A small image embedding model, trained from scratch: 3.63M parameters, 88335 training examples.
Rows from block 7 of a small image embedding model, named by matrix and row number. Rows with one number belong to one neuron. Each number is 500 + 40 x the weight over its row's rms, rounded and kept within 0 to 999. All counts start at 0. Numbers have three digits each. After the name is the row's rms in percent of the matrix's.
After each neuron's rows are labels from the 100 images, of 14848, where the neuron reaches its largest size: "strongest on" is what is common among them. Only what is clearly more common there than usual is listed. The data: telescope images of galaxies (Galaxy Zoo DECaLS). In brackets: how many of the 100.
# gate: MLP gate (model.blocks.7.mlp.gate.weight, 512x192), inputs 0-191
# fc1: MLP up (model.blocks.7.mlp.fc1.weight, 512x192), inputs 0-191
# fc2: MLP down (model.blocks.7.mlp.fc2.weight, 192x512, transposed), outputs 0-191

gate.28 022:451476588473484513449540558501496555505521523535520491459532507525511475527504449500460511518490540492502510465454486527538572487461477433482554511484467524522488428476388539504430470441539502474521469467491506446543585484495425550493511519504462520458472535456517412479445418545486492498508494587489493559443519457460612513555485526519547562560475524477478455504475543378478542493488561497468557550503571552477523514539462474523529504533480520455496517578557533441499464491472515499464454457507539506515531476494536584475537466471471578560564496492518488530486482435440475566
fc1.28 021:481475557487520537489507532477485542515542558545506464486475514479540482565526375548480497503488527488507561492520500595490525474516472444494499470547532507541520442568450520532467438431522543490551491479511445481441564492516467585464546480509464483504466456453461438542502459496512524508518486540449528505503438492544606582518541540547482487570484562435497552530438481402441481518404502517485515491487499482485519495476445430448530501518460503492505503579510529474511414520498520503461510407521578534523523461549550543512459467540515545480539418471489494553550488428458494517
fc2.28 019:494524553485514517416459454481549518524491476475483546442484502491467438456451528570496528402565454398430466533516514597468481559506488459450519534468511547549546505552529560474512564525508571539388477480557456521522553522473543488477482606479481487462579444469520516567506479475528438545507492543548514503488488528473525499526537460508509504507394463504523512515433504481467439477453496432495507489474528492499492450396529492510504384506471532557569505558493525527477498465492498488460463486507452544475510551523469480534478492516484445546516481542562473543511462546480481516
strongest on: roundness: in between (60)

gate.268 166:573493534485501506533525499507467552573461545526485451521416499441534500502507536506564516468541423470582465514433522528518445556509452425515460493514520449517432514495533419476466485484503461439523538430510467460521537416546481558440499504467518492483567462495500501479512494514515461602492635495513463472489544497454519443533501506553483467529553501512460531491446552517575474480452463430507471583469628478469539489484525445503477472509469499477457507528477499517542468454503531510459512527438574558474525550495490430500544523417585507481522470484535513479468523504487511478
fc1.268 175:538491462567506509509523428513487480570541537533506514429523455592561472586490501496502421456429556490485496485506481487496536459429446463457446496538545447532513471519551588532506493446467457503464551538497545492475451543504496603534504449468514527495519508488528502534538529485558442525443548558430507446548563507504483489463473487603487503455519538548464484483431537458480513483480441461483500520488499457473505499556507421524451417543510491480491469521454492580525530494541517505523482466460479522422512533432497465491495575513522541472525572521432411436517496574496538513
fc2.268 186:542519583461528553488428488484471532475522544506519559540498473487500479517557514517529522521537531451460477491451508555466528414495506485500456514523525487455453538523521505474504515494499570495550592512481464513460498492492468511520521461485506586496533531526413506456545539541493509462512457519470527563531534416556550505453507536511504551548517468549451420521483490522517432606618527511537430587556437507497578538526492497503513544473407479518431475553517468495565512493500530490480467473618553494499466469511536444529493487491541462569476508374500467540486493502490509510
strongest on: edge-on disk: no (52); spiral arms: yes (42)

gate.22 177:487493480455550519492484502550486561490470521456456491411529564569434540522503543489494461497505503438490465449514543509520486425519483518516507491516451527497452467485482487502419527509477426471531459537520526525527492522470480513563573557550541469576494499517518499485501478511448497586539534574471462533449513582509568557521460504519496547477459480477542491556464480507516521513471520415541550431489490505555404510473517440496547462512461459501492593442530429542528533556414479514533463451421558500462475477464524466493537565409460466491456564411488535509530527566470490532
fc1.22 175:504534475503518465475485503522503480468482526516506496504507528481521415427481449538489495504475535540498515494531557473525480510484447590487550546491524435564404463535501466541609501492471525532522518508561544442495554481456511454535416475547531576502461512512471533492554576475444459397455478464540435476487548501444486534544500531404523530497521417533534535539511496508403442482496507490496550494566543498475504469457499535538470419516483551494492528500574487452475431497473513509538502496503486503409551554498518515451434447442505575534436535522557436506537517556471538481
fc2.22 172:532430431424530585495419477505500482505533519461513495543547494501536467461512505454484493496463496501468492503454509547480412514505518511472447496544416531527485497518513467458520441466502452541527393454536522482516442507499489435598480521498502562501495497476377492475431485501464455541578530479401497515504564520529493516560464475468507542492503457532532528509567499545529581556442506563529506525458492502529496469547564410512502458500552436483554505504494522488549529470485424520506490502452537498495493507503563560439468522452483469564549425516513583513424526513488437509
strongest on: edge-on disk: no (51); spiral arms: yes (45)

gate.328 153:423456552398452501533436519525582442497543631486515488482447465495574511455528480523482536535565452531504511547494525501431512513478456447483585471510464459539455514484554505521466514539480515537504539539418483542472513450469582464472490499482455464526403471493593451487442485533512480611487503542464524483397460532525499527504511476559484509496546436561488546482500486497514482495523524477518467482520539427505466487533481505527516508475464509504458510470537471477487472567543449483509483504496519542480555537502496501532545548418573571556440457488498548433554491476500481464
fc1.328 159:468467534470488546532572536527493507475499619531430518458566453542467508529548467511507450435472499474461554495509499496466506445517514429511469520478496543471468533515476557485560535514503474517514411468482466507504492494492480529492544489431460568540473430475518445393516444497549463483448549529517484519532470427552542471456539483560501569496480559529479480482488471464531484531454500468478539468451542468459555603507540476539505456474567550547487529517501543539513495607502527453574496489478489498507429450495558578504604478474490452484529492503480571450465484583512474455
fc2.328 156:504474456567495515529517533499473536544485513504398500474471540503470495505498524470476516508585493508463491487472491471462477493396476598421506443552511488489505486455476528487511534494476439489577593526467491516496562511499483461490366466495526551525436589595431467514471583456470521454510456577494448554475448447513458490485457478495513444506433476529446550483530505476508413510495495505495472382521536501493513485568472524514454433526511425521488487532497485456513498525490561569525514462509470430512444473531489500552430458484463514508461477476535557478479520434497504508
strongest on: roundness: in between (62)

gate.104 177:476507550468522505521474476446541530559456506518518480512506524470457475463497498483522600500500506527485433504616517476437569515436488425506507555487566452498515487486512368504472529484424485490544440495517484490438490409482470523477503522491467516473503517518543454496526461501444472513473462506500474548500449483529425516498522517560554496475474479487521487455504526494524461519481489382508513540536547494590500523503503541538498475505495421452545424531546494545515481482482529475560481487491474503596516524516480522529548433514658421487439497514564555449523537521541468560
fc1.104 178:522464487536497533495461502483488518530489459538512494535496452550512539502465449488490467465493533472451488479557528558416503553552524552506512485511529448567527558401506459526559440498509521540476467573492474464483492482509532482473397455461533563466466515506509442477530485491491496505512529447492508515426436526491451512478508527532372518491518533485441487413440502520568500483479535475495493504442514508557516529463487447514427439505559482491569422369541498584511516471558497499490499528516536519629519463509467543508434495438468548488531465453546498538569534505531525549
fc2.104 192:486507456517508516584582514485518545485521500429526508531563516461452540492511491509432488538447543509471472510482509504519543509427438504474485466475405496566557425562487517531457471501459474542500546540585542528524481508556437560493528447493529526606490464484483527598497457537492453533472485533488545455508477529410535516535513598518533502547483490501590503478475501535484544546516571427559512535601513503516527524540494531530523526508564486518409499510499472505491499550496549449523526448483487563500508531509454410484509513518503480528500473482491382511487518500486403527
strongest on: roundness: in between (60)

gate.490 190:543500518497530525495522476641493502462520503542470545518504537524518446459536536478510462467562431484505530564624481506377467552440471456481455509497545513450430483514541496484453483584484540451504516532450511491475481456463510501625484490478502547498513489537535608497528514467510499493453511475535519507578498492514486582501580489460416490529488430539467540465465515472495453503473534491468501464466418512470445498545463506474487504514473501487509526500460495468518478532411539509543545475465435509481595548460594470478532560474444474495512546509468476494527511513487518452
fc1.490 193:510550428537516480490569503556530504508480494450477469454534470493432388517508552498468474503536459513526491523522533478538562527563542568449493525494499590552508510545499562478559500451514451478460484477535493478511495603522511483532540488512524444480482487527516429487494451478521508533477446519471498490470453491517489423507515438472492457475496645470581554587542500467520498516471510470508489513455516475525498516482508495506530481499441458501492562509477515454555521579420516434487470475377490562490366441538470537453459499556529560517524519490557500503535512472542478497
fc2.490 189:474413496462501419487452483493496409435404509432481465472392500503511458472478533510501462486537476480492505488552503551618557503513486504522386492482461465541534516452531566473491433539472473492475529467461509466516497492441423477419537507518598504600508529520468499490535505521481481461422552506555490527494476551438504589506498525564482465444534503530548518493527488516559491460429430564526482460488496502480464471487508467532497578505538478529493513472505521597500526432491546510490546516496591502516509536515500529497531522513503477490505554446510486491572503557496551504
strongest on: edge-on disk: yes (49); roundness: cigar-shaped (44)

gate.147 165:520450417391577528503476498567573532527531550527529593515513495510421456535496543515514514504472492577569455429498587507385537512433489415506555500467476462481462460542492496514588560504524458515488353499537526525487462448483496476469593532504522552483491524480532497507506545437483506584509457499456528471502477442526589444486503476586515466447537518512521485500453573506521445485426480470523502506510499511466474527475489529470548497520436470488496537475418522530536494505518459447457493496515501551485525504533510486495469494503523445517486545504491520535510460512507476527
fc1.147 175:521514522545529437499551471502487533469522482494516522496552563583541515453527461455471508508506478492465463523460509535610525519583545472509506476533394489471566501515518499474541492496446565463461503477495511558459530514443533463552506431446505486480494558493461520461496495522563520447533608472542472483550558513477533570508476473483488519447529496497495462530501500535452495512488454602529514413430490521444512423512515526544508495524517532487476588522534489467419458461423556531454501471512435536503487573490508469520508516399443568521481563487511405505500497420486541532
fc2.147 167:537460496541619486486495446504493526511486487463564618536568480471444465448500475498470604494506542491476473508467499527603520430552452543434566505531521508492597457440545505540457483521561527515551492535508417499514473523472469467544549522497439474565470500528474490544477523469499570507545518538482530456566517499420545531577454473468514497548468443493575500535531495565480506555455480553470456508491522512543534503462562469525544557490451497484496506479493535505519502485536537478475407497536433453506514528507510489559538528532525533494567433570505546513524476456476452506
strongest on: shape: featured or disk (90); edge-on disk: no (89); spiral arms: yes (79)

gate.287 178:553504518478520484482434493485503562444461514519473538539520594505509542536455564466543485525508470466510441518535514518559462482549468531514486506509526503547560527538530571515544430506455461478471426540513480502505504470483498488518483482514494533518480553476491434512477506448495500479587592530517476482540523532471465485543426517630464512493433519512388513498538462520510490481534468509470461480515490469455489502508511521432530488517451490513457557462446405470569474452627547580563513526513501508425471612404536465443475496503446442510543459476486516534482498491470519488
fc1.287 182:504534526546515493518426507517496495478519471514468551507502495618481438539549555518467462540430436470466474533539476524520523507528437501531456453511524484583501545625525447501522514521509457547466454600503473507535427532517489517490391436501504556490517503489540414518531456502562575465514509541478531480504545502442522496476455478463488477426470504498598480433502537458558479528471501441518438470420505528546562536513484522454533508522462449506484499484499477440496464493455457481468507520523475496453484515467473564452529556548583479479532490409494505486489530588539460478
fc2.287 165:493595483481541523481481487504508418524520534591481602516487534413552536536505505536528433530498518588476534500487486498509467452568508506451541550553401462492493482500490466513559611503523490469492526555558482497526515506553544464454496512515520452454508483504544478527647493529517498490519478439488517430488477405507495466571525538483489497477531468482416498487491509476481517461553528541453505528526494504502513527445491546503485458505450397503449518488509456462535508501480443482464513500585534561527472508500486552462495483500557492523427588518512526490471512625516481492
strongest on: roundness: cigar-shaped (61)

gate.404 156:559526491477441538499499503480515422370466457410440499504562454508493528494425494596576467515499471468474494543474523512516536522531492438493478505432500503438512513526502526478490480491489455511494485526527426574531501529566510524483394590495485416554557545581519481495515539389496488418498415472523469499473491512505528490520500511475436541541452571545472502494488512550528512473503529491583447527531512542481455501519485477479488515507515475485493542530533528525573503488497525410509492541525456504490561483481434560505496529455484480508447547533555458510519495565462522595
fc1.404 156:538518513503401550438490564507604466522484495466480492539473481446467460500492569521471491495521466441559484524518471536447520542475482450516546484459460573494459492502497466437449509574495551495501495522480399512530515510510470530548457499482458452504554571515486560478505478481543500494578487494444424548447435516455492480547426479510421484584503532542525444473491538496477548420445543448514420541518508555536490485569482550573541471461491507447488525514500481514558559523444532529552545503491491498472459487514493550477575493513477491485456572488584448485492535511510518601
fc2.404 159:485485518529589489462468491490538489516513487535545486531502515443537444503528450490419539596564480518511489494536513413588463483468500593522539423494486510498576497500556526501513453464528489499467481501524525507507501520479478534506486431523459405531540546524514511494530438474484568507470428486515469440452489479477514505500508479532544492475502494471515480496416508498557549518541549557463559465455517501507539490445522579486450483522561519491448479506506476567529513509520441496607491494553524448534493542499484451404541546522532564331490431522502540519547496520471484438
strongest on: shape: featured or disk (61)

gate.430 164:527445492487467490426475488551500478498488428505505464463435536493510561562444541597506483558539476506505534505482569545533514478490462552484563541475527497466494456507568555484478580465471499498460485619566477441434506417526494540505510526471515483469528465453463458465554426462540519434493515541502508475472480495500435517428532511454459524539490450562499481497538502432518485530482495492502531527553479492570528550471472513552516509488545488521468450561512524472436453486521582427452541542495505551491559546545570525484544384533514497558514492431462520524447542554446498485
fc1.430 156:495528505519503598457481542449536486486506538590480537516454589472450501429487475539471522480529502515523494475512436434468559575475508529495523468514462536477527473499501467538485556511522415481585426479462511493433472498499501580552542486459471584483528440533494533507506448457503472488454536492455484464471517531478555558495461500516461485443577550446506502384475598519474458502428403459507535505494562479558514530458492518475524522475514599492559454517481522474474483526521502555436515468476466550513555464497537512550510537453570453471540472457439517550543483518503534494
fc2.430 173:491469502547506551458474472503527468457523514507552512462494500440487466520477461495568446503478502530467532491480496495543515475373503528426470514517533519454500547461504546492530587529554502517485538534457480609545537518511545508495516430468432538514457525474515481511470522522493497548461443520464454505510455541411482425459558550587529584452445472500475537479438493488553540430493469535448478529414445469538453567535485582464498442502516536552465511457501517505451497469465528556493480414464529460516499512486569481494415462478513500534505474531506504497524541385495537421
strongest on: edge-on disk: no (53); spiral arms: yes (48); bulge size: small (29)

gate.437 109:493513487569560553531482524471474555401490529463538487452553508576459496503544453471486581513492473547450490473521500510551476469536508495542513587512473522515503507502439479527541505495447512499531476522462557518449450484558588530522525478445492481511481423453543490433562485600515461409507461462510488484496460557531499486490468532533512461463528591399475468522518452470481560516455527500525619557535504504507455431457449484505516550484439528576520552467456494433498504449526456512481441486501534502494509510427498552477486486524498491475496530458613519455508506474575485466
fc1.437 104:491479444428513560502437475500493496560569531554526527497483519486484506477441587450494431420483604474459498508531522484494533493496491456549488466524493508504479430535463568558491428478569510514464471403515534452534557522588438502457489514526527467485521481443452558577489539514473480517480542532451502475508521546454487513459500431483485520512476500421497427456509444477493479506546501484475497483550557481548529562478503531444519507442505511561555481551525561497514498479540513399471513511529463543554490494525497535515593478499450553439448412528393531499482538497523505539
fc2.437 100:510513532556525520545512517483515471464456520518492493516511476524455470495575487522564557433524505504414524487507504460487513448426445486483555545600538564482524441486447528537644457492571478460537571497488493440465500517507416499504512504488512552528487466465474570572509420509511463521464488408485541541549580453493452430543467462499508464505514505468497460453501502504610472501478546500558536466504500504528506490456472545553462478493458480489517461467518501475477484512486482527478531426499483524563482402501526494476383510490488447497511438515485475472435476413505502560
strongest on: edge-on disk: yes (25)

gate.177 169:519470468584457538440580552541473495504458515493512592474505518551542532516468551465493500490493575499466603515582541505492564475446421454429550518511474529472455568526450432500431547500450442472489488562615475519518534498525463564509476465444537515485480533492509549481471470469504475544477393469486534508463539503477515563531523524464575471472474464502516501488486493443482504501475491543528515529584489437516524466464494505465463481511519567484555584551425448503477501480454454487561488484503486530460527539521533479451488522434534549512416538483504468446494503538521489571
fc1.177 167:507493535617494510550511520493516484510489444580481549492487430512528565540422498476537573454559529500479527580604492526498526547463532435455552554500466493456490489515521494488450468439462476543526500491539502553496445505496486471529511465505458483471555440485453484515514497496521506490508464473527556477540488497465454510428426591451532423530509494484447500554536478522481482504546464476503514496527419531410502451499505475506544544498481488465433566582503592440432481463509498478539522558427484519539483469548561443490488549497533470449505468560547477507561519503460413552
fc2.177 159:494491581498533488414505450492534542516553490535496445469465527546461405504565518453465504521561431497510467472531518453478528540465489571426549492510464441466451532526484469447543476471484533556566449525461460465502514497418540568482521527484447448538518540483522459521483484519515552524460495428528458549500510449482545437526525438483514520532504509507582415521486511535494462504595541518438504518535492513509525486531463480581532498471533551540472533475535476466485502547494481438441409526534542569491511457400562462538585517468514517572450478475466466546536470543501528533
strongest on: edge-on disk: no (95); shape: featured or disk (95); spiral arms: yes (85)

gate.228 176:482461488566524491503509502581504514545466521510439498434562461467472445570472521493487498550564454494467474495464506538534556462536426455507525506515540466539456532375466522540521447493571486485489530534552496516494448486529421438553464469480541540536480477528507520555503526539451395518479529464442483557463491489519447528508490468509478544586572507466494553447518521487471555512447536516503474496480490399521573579498483478493428455497470489480515473511553475480501546466486415526431519496489467498568493483591463597471478563518531546484499521459529531427531460470513533460
fc1.228 182:481456480557514499525467532474447496491460568554450508473508540451448469415532527507499558440513520552480494568653462502533488555445385469468519474524517509537457487555517458517412509485497555489474507543447528505510558498515509493500511502486493443510529504514483558487503531552531399442399537502511478502466520517519513461446489474465515489516468532436605503414499516503484460486516512439521577450621499504591451536550494567518528484505462497501556488451443546534456542506460475487498498469509442549543473497489540452482501459514542438488475499503443501517499504507539494523
fc2.228 179:472529491530519568494500459499502551520449494388544482411596500553489453494523500508557458474527562526475465502486497447433487513463502507587484476520442466472599461540512448499514499443468467569541608591528489502551554502538529477487503523502529475499516435494440511573515481512505488501495513519462463528503439570556461515503520552457491535539502572513536470504499496467518447463500550550521497516466497500485411526512545591449489535485485473468551504457481572515468499436498468533515436456528543476499490564479479440568341475507487496480529471506512511486506481508495531553
strongest on: edge-on disk: no (97); shape: featured or disk (97); spiral arms: yes (90)

gate.415 156:557418572479450493448462559422534492483491494437515469465480508451471412554483448571523526489482534486598497485490482520481561500502461558523503512577510523612471522551462470498505454477450488534498402483482476495523485506516515546540484509456543446506534533392483464522480526441497471559571572492497546465473501479463534483583528464552463536516524470520507540556554519578463526480477543502523440507445538462445440525454521476472529481450454391494509520571470469481460526461494448509498481455457524481537558510444597486501505510535516504503472476474460500432512513483465539515
fc1.415 156:520560488506543494467485564474464462526427460538548532499530514538473417487520462504471488454453443494509509513496498536443497513493486492540530495455553567476500505553460504518517412527483512502493497552507492483496506551533478502445488536555511577482563520428541442505541521405538493507594483498502504434514496462544478492534433494527453494467518527486453547470526518482528438518582491472445594547477455575467475518501524486492568472512460464552463487582481489470459577453546453455546481522543560411577402476454463533513488528525438536515580512478459430503436481425516524503
fc2.415 147:517520527457466511450488506495502465552611482468547488501517498431556435513502500484537528462564499486470507509496522578558475559511528529615558500527522505484497512465498549487431512600512472550405596498480594543457386530409594492451525519519487504514531481468515523492484461523498481446550499461461517429431516498452459521494456481506474503506536494472546538464537518607514529505492550526522520491473472492513454462462553424460539543514485515488524455530506519480524478561506536485482498531530518472476481395497582576511548482507490538489423521474506513472486541539510554485
strongest on: shape: featured or disk (80); edge-on disk: no (56); spiral arms: yes (49)

gate.84 191:557546525469526504527525506589475496441456505540473550466510557513501549487575519476526478520500528489477477498462465498456533459492462489435457525521557499536499494542513545479535502497494480483556470516396515521514470450523537537546545445484503536540495484496501475498516487500526483450394568533535518487453539458488475497554570434483398529437434433552347508386548497483484514515482521518423524461476530510480438458530485500489511532515461518518474492508487473496540516507435443484406511551515424437491606518471533486490529521490515507491555497564521426450550552478515535530
fc1.84 164:503523450488507515480530495539473504559408540486446470507499496585494454495566533583465523480531553485505494539496479499495418554483616473485536546487519539527495504467504433526541522498474440524496422361556515515505516594561482465484460525492504496491490515495477487495485510539550468472529468524492448528485469419528456410534513546435471471460467596548478510645520505489508468471490450543483497471499530489431392550465511486567538553496482518510453552493475533537478523495484523563502497535459489465463484468518528530540537470509468449547398501528492489504495528505465482482
fc2.84 184:472471539497495435492611486496492508482470495489534445505439495487455488496460500484503529511551528565484532501476495535456519503411521503412413534479514528511414449498521473515497498515440508519539482583477462507504578509534432512492496525503533509567519540492512522583483486497521486500499495468542402484540542518487493555511500500577503476574522549460601476490481498592386587506534523448521493485480489496523385479518543414496468479511458518488521464500511559522474499457513581505527572531400484478482498459491488496434542400505449498476594531507525509489480492538488529503
strongest on: edge-on disk: yes (47)

gate.375 015:492512495431521457517510419567537533506455574537423513458479507525400440475553481504519458439539446550458454488573496478480526500530454491453477547491465533502504535544457489443541510565528500485433476487544494507535618545498511480559567493532539448491472508547483505489495524502487450526471469494469511523485495487475515530560516483490479504523460507523571465529522428494497427520503435483449476463479508577483536462499507513508518550494444475512503526454460540517597506522473487508532515503407491546467527475481481471417518532522486587487558570539474534509392555494577619460
fc1.375 014:486474515442481557543445503379486445509557494481504517486466479401529486518483470480513523485462545451553494523441532468502499412463523560502491450509468431539505479402551551456503453410445498500588522530555430415504430441467528531406483578496474537460539473519501513500454437507538534443533517496498459512494503456586499457473492486552525495521536498554456515460493448538508530467544557520583509549524547504480497547502535538511509421473559477485466508506469562522494522457540518520529450497514519524530464492511476522560492498525561442548456443500528539509549538523478437542
fc2.375 011:449537505512461522525518454489476574504577407583521482470496478501506473582507494458549585499529511532461558490535499497460442442433478530604571537546574470403526423504479465468445590495557550483497542443510496511525474499510551480527505531508484514473527547542545539484492502466485540548482518585497375499430491428482499555432544525451503498502530427470475520474528493406499533490529535511505449481566537510506483551512517458517503489481502509534543471536473508491476448500570451520483485457485493512535495391460495432540500523510512467484489479521555496559478511495534450472
strongest on: roundness: cigar-shaped (58)

gate.1 184:469559482479440524556456542525485514543490545379526492459480536496470445560485457471555477490485503451479462478501551521472522428580483451485513502516523478509432516418508454473513474484453562543507435488622485485485466465481528456520472538508488418532470477520515540510488491520509451498524435519488434474492427563522424587466480400470428483460521530486552493545504509502536533530508568577478526494541520521431587454453501513495537471495516444521596435531533522453508527536483531535463535497509504489474520576497496537495516436479475538469584585522517521544487529473484517500
fc1.1 190:504590523557541465506618493501511506464468443471556529518496365454430518547543496490453451510374509555519479488502481455486458491475480511496483494505439545535451495536504440510455464555430446514547468516518476527459443530491466526420545472509508522543517511480484513484465474518465467577476528501501540526450534553508580466504545541485477505514508460516597451539486501484459533473517578434512515474441512531557449463498509512551467453499510613553425537513470457553517458489506529529527495509503597499484517553487519446493456489518553445509460473586512528497489466479492518482
fc2.1 191:469509503461461487488494499506491436510509484433555554503524492556491538503523492485484545488517415509520495506531495400459465423481483473422403487476498526572618473533533482526529494498525528497547483498534496536415569508504434509527525480519498516504520469475449493532498498503492498511504491555422471370428452421452518586439458489450517499525452592493482522483506500562483419548447505558520507561538466495528448468451538448521530434506500495519503501573498468479560508521520526490496440485492521473501488546470537493619430452494534413446544512519512529512481502483504524443
strongest on: edge-on disk: no (95); shape: featured or disk (95); spiral arms: yes (85)

gate.496 144:490493470527505474527459472555519443521449532544589505531431495492476484502505500455504468489489458484503525496528474562487528577432497487499507503485464461456439464465437510495466500495467553476473481548475508541582470549503493540488493540468496467545457501512579513403585535470433504494497460493491533494492466456517456599564484552555537427500599472558483482464510539549471529553422498515529516544557476456450479525564505436512448473550446515465479526521436561418542505509466472495457511489538545432551514547507524489554511454481472506464557474597493597560523507507425549478
fc1.496 146:432524492390426512537507441483438557508517530508520544564502549525480511511494495492514505537487439569425584459480497483519500472588557467550475506514438540550526532524526522442458414477460493482471522512530503419430485515541494570548523491460513573495420511501615464485487495514436499467539495488478503530514491504511496524464544542484480512544445573499524472492546504449449515398502514463539523460503530544462548439498443510555487546493480466529545536472495432500483485545540497485524523506501532463540543531497469490522449503428496593508515523484557478543536581421470518417
fc2.496 139:464467448542513472538492521479460445445472447505477490561514513462500555561503574498553493472517533408514519497481492502474455586488485590476524550470507506486510513495463530526513461589503442521484485508512558533479511485573531546488460520510591464481517480481458537565507514541512506536519484454555596532507495459579500525494454506508540414507494512513540534481424511533493540500442491495505457462517534516496498439527454550590529469499505482513442503546493476527504466432518476536572577391485501495539518396414535550517543494528498505596479433482492541458414500469521484581
strongest on: edge-on disk: yes (44)

gate.304 013:441519507481564492443524452471482551533471536498504470558558531565450508448497431563500498495478461510495496478451535480461587538499515431472543490451491517545479377479516474458457546479544470396494495530508506491498604477494481473474500497465462457475486497482449428571459480560514512479452509523545537542468481444517514552539537502449493502492478447548503482507465514514484523503506513508445574521452578492510600463501502476559615542550506492484510510554451525516506453500455545482464421487528527538497495507527548506498472509536569480441492490516509434477606625471501465483
fc1.304 013:458505524514593470431550455507553502549543569471489437561512543518502508501459517535530493457454468524508483469457471465494616538529550482465506518512471524523446527526492473520490445468530489411561510544451510533610554420485403582483503450433445510497483480525492460570546445528521508498482499482475470468469458536526427507498587488485450525496518547564474467497446501523480530464529499470439516557483445577491540474448470542551536494477497521535536539494460523514499470506434504501460518519451499489493531518445568485494513494610507485404513481550523444483519581468512463454
fc2.304 013:465496552510420507538443558472521517503469508470621450557478506563442534474499494457514545480497449496445532508459492518497453484500508492542449523458498529531483500475547539482523559453529488486492529424532464450485548462452527481507524567527470441447487583510433450529520542471486501471493500490547566491518485546515538461523458503430507464519477512533530502498422469536468430484468494500571615479529448484521507453508611500422491494510537560561514548545510606437486476490503446514520420565514558519542460472563500498563461537516578480490505453501470556454501550515492457543
strongest on: roundness: cigar-shaped (40)

gate.244 147:536544476464488414465550374462386508439501555481523462569462489513542536477457398510429532514536461502519511507533527538490484445506517509495503536508475506456491433503461523464511555485452475498509605468533494546505550490587450481448477492542577448454537500572552531484460561535528522488534482503510456528544478499517536514507588495476439542479405489429470520447568437533495481529473523510502607548520527513529451528464547521464461539492485499490567517524495508476467518549509476420427502509480497531468467475437494447527467458511533539451483526496545498445535517514519478496
fc1.244 132:487497496441457455440525431426422448524550455551540528525479515580545526426550411474439521469479472533540461549490466489512431531531529502505487443501520513520533522438537522512562471483496546511477531465506537515500529527591576467459497458545513507508466562533515537468415470481482518425572481537506542495511505531474506525488513524498518475432514506570526480481474545511543465479485462467584499545455589480511490493476509451462518539482372496484566470498549489520448544448456512503457551506507358546491530491504518470509504495516496516499516548498571521433474561459501575492
fc2.244 137:490534522484528542529492550492480496504430445467470545460535489487526565491494490539430462559412415534433457483513496479544472512443560516481445495391503502564495492496466463545487495472514433394474524549541527517461543498535570483565466493543478509487531572529538537474483584496518521524497537509457445462565561471454494548519530429485490503464510464517457434544486485550480473503572465497523516526469420501485542485476521581420451475447525537453501541482505461473526519464513545407547511519509529427458521455527452487570408500498497460536460506507498554473482497512503549583
strongest on: shape: featured or disk (84); edge-on disk: no (77); spiral arms: yes (66)

gate.405 088:491539398503524491492535454522534575528473484535474508548558532557523549496482516494492445487544511475504526507555484522500464566545493467476455522504465523480475490467408531549481428444449437440549530455586425466504528472582498438474570508486466542433467544526560546555474506503521517436537499480463502432501597473500521459428574494509544532465500483440489475454507527521516486453459521471499516539540551535495545543551471487525552494443478481582437448524493570472457469534485484462475545433526504498525505472482440501497464605488468495461499501456419501507539542428503550552
fc1.405 085:517535508562553486587512493538472458501524510511494524521510521527457543534438579506463428522549488432459425521537529514450521508540476537489577526490511489514446474494480466416551500452460473491459480508572442536473434505480487566476482465577461522525458490461552470531498462513532514563505468418571500561512457521523485511487469528516493449497538548445481435479495504500518540558414535491518495479522477513573470499459556484457360511504453528535479494473494500555462568544506469568520515604500494436479493480497527500474489511482473479453518478523529458557565487607398469511
fc2.405 084:473456480510539482418519532506545477500558460523517495487527555507508422619479542469469463564519586456512496495456504428485477412469495463514463490545516537523432492459523477571526510466455512440552510465421503485468495509421605482524462553446508523536535447461553516544485529509474515527553518496549461526485534506461561491506467567523490479486487438471519465511480499450480537479500504550595474491489418499509479487557497504570521462469499452508550507497516503499475464487559533501555453477519529558453466501566606515453526544489500515571501513409432546544494475429469491576
strongest on: edge-on disk: no (50); spiral arms: yes (47)

gate.230 158:548531478557539453503511503536475474490502549500548449527497457523476556513522480507498508553543462484529481575573523456502505571448535439524496423535511528513445517522483449532483534521504513492482480570453436481493529600557550512572463449530503447550507523519556565447500521511466525435451459531473507528479451452478470430496475481429474515469509574435469513482599543471457426521462562508521513454473474463438528456474519512555499540461476476514461485439451486512455565511458456493551533487431501615535556478544526554448417526514423495496446512488478430506533502498476495546
fc1.230 158:492485497589503476488484529458523481454495512584581486510500480537544529523490467519482475547551580545535498504468559477533551522539525504571486423519445467515521628463478487527460555450549542514435482478576536497525545585533500519485452523462487472503426516513433565450517504530446540550502478510511542429469518515495427452422499578451602498495438500508526474463537504491573525513463459541503548508494466501464430482487504450573516507489486472504448497468484485447463494487489518512536486451465518524518489552485557498469518460464484396478445421551478512505504500457425441550
fc2.230 162:545574445473479490579504549470467496533591505500469491459520491499537491460450476498479442463485522530381464480572493492561437503406446544504503530444554504527470550525444529506466535498452534464611524473498473518502440521400466553527466517506501501560519452517504463473522471473525475561539573551418409532473543586540534508500522475444522553501440494538489542509557509464454477471531501455473471453509527508541527568547522506524525530509454564538522502518486504459481474472520451543503573494470597484530515524516510482577496511499440473526515521456515442491553557494504565497
strongest on: shape: featured or disk (80); edge-on disk: no (71); spiral arms: yes (61)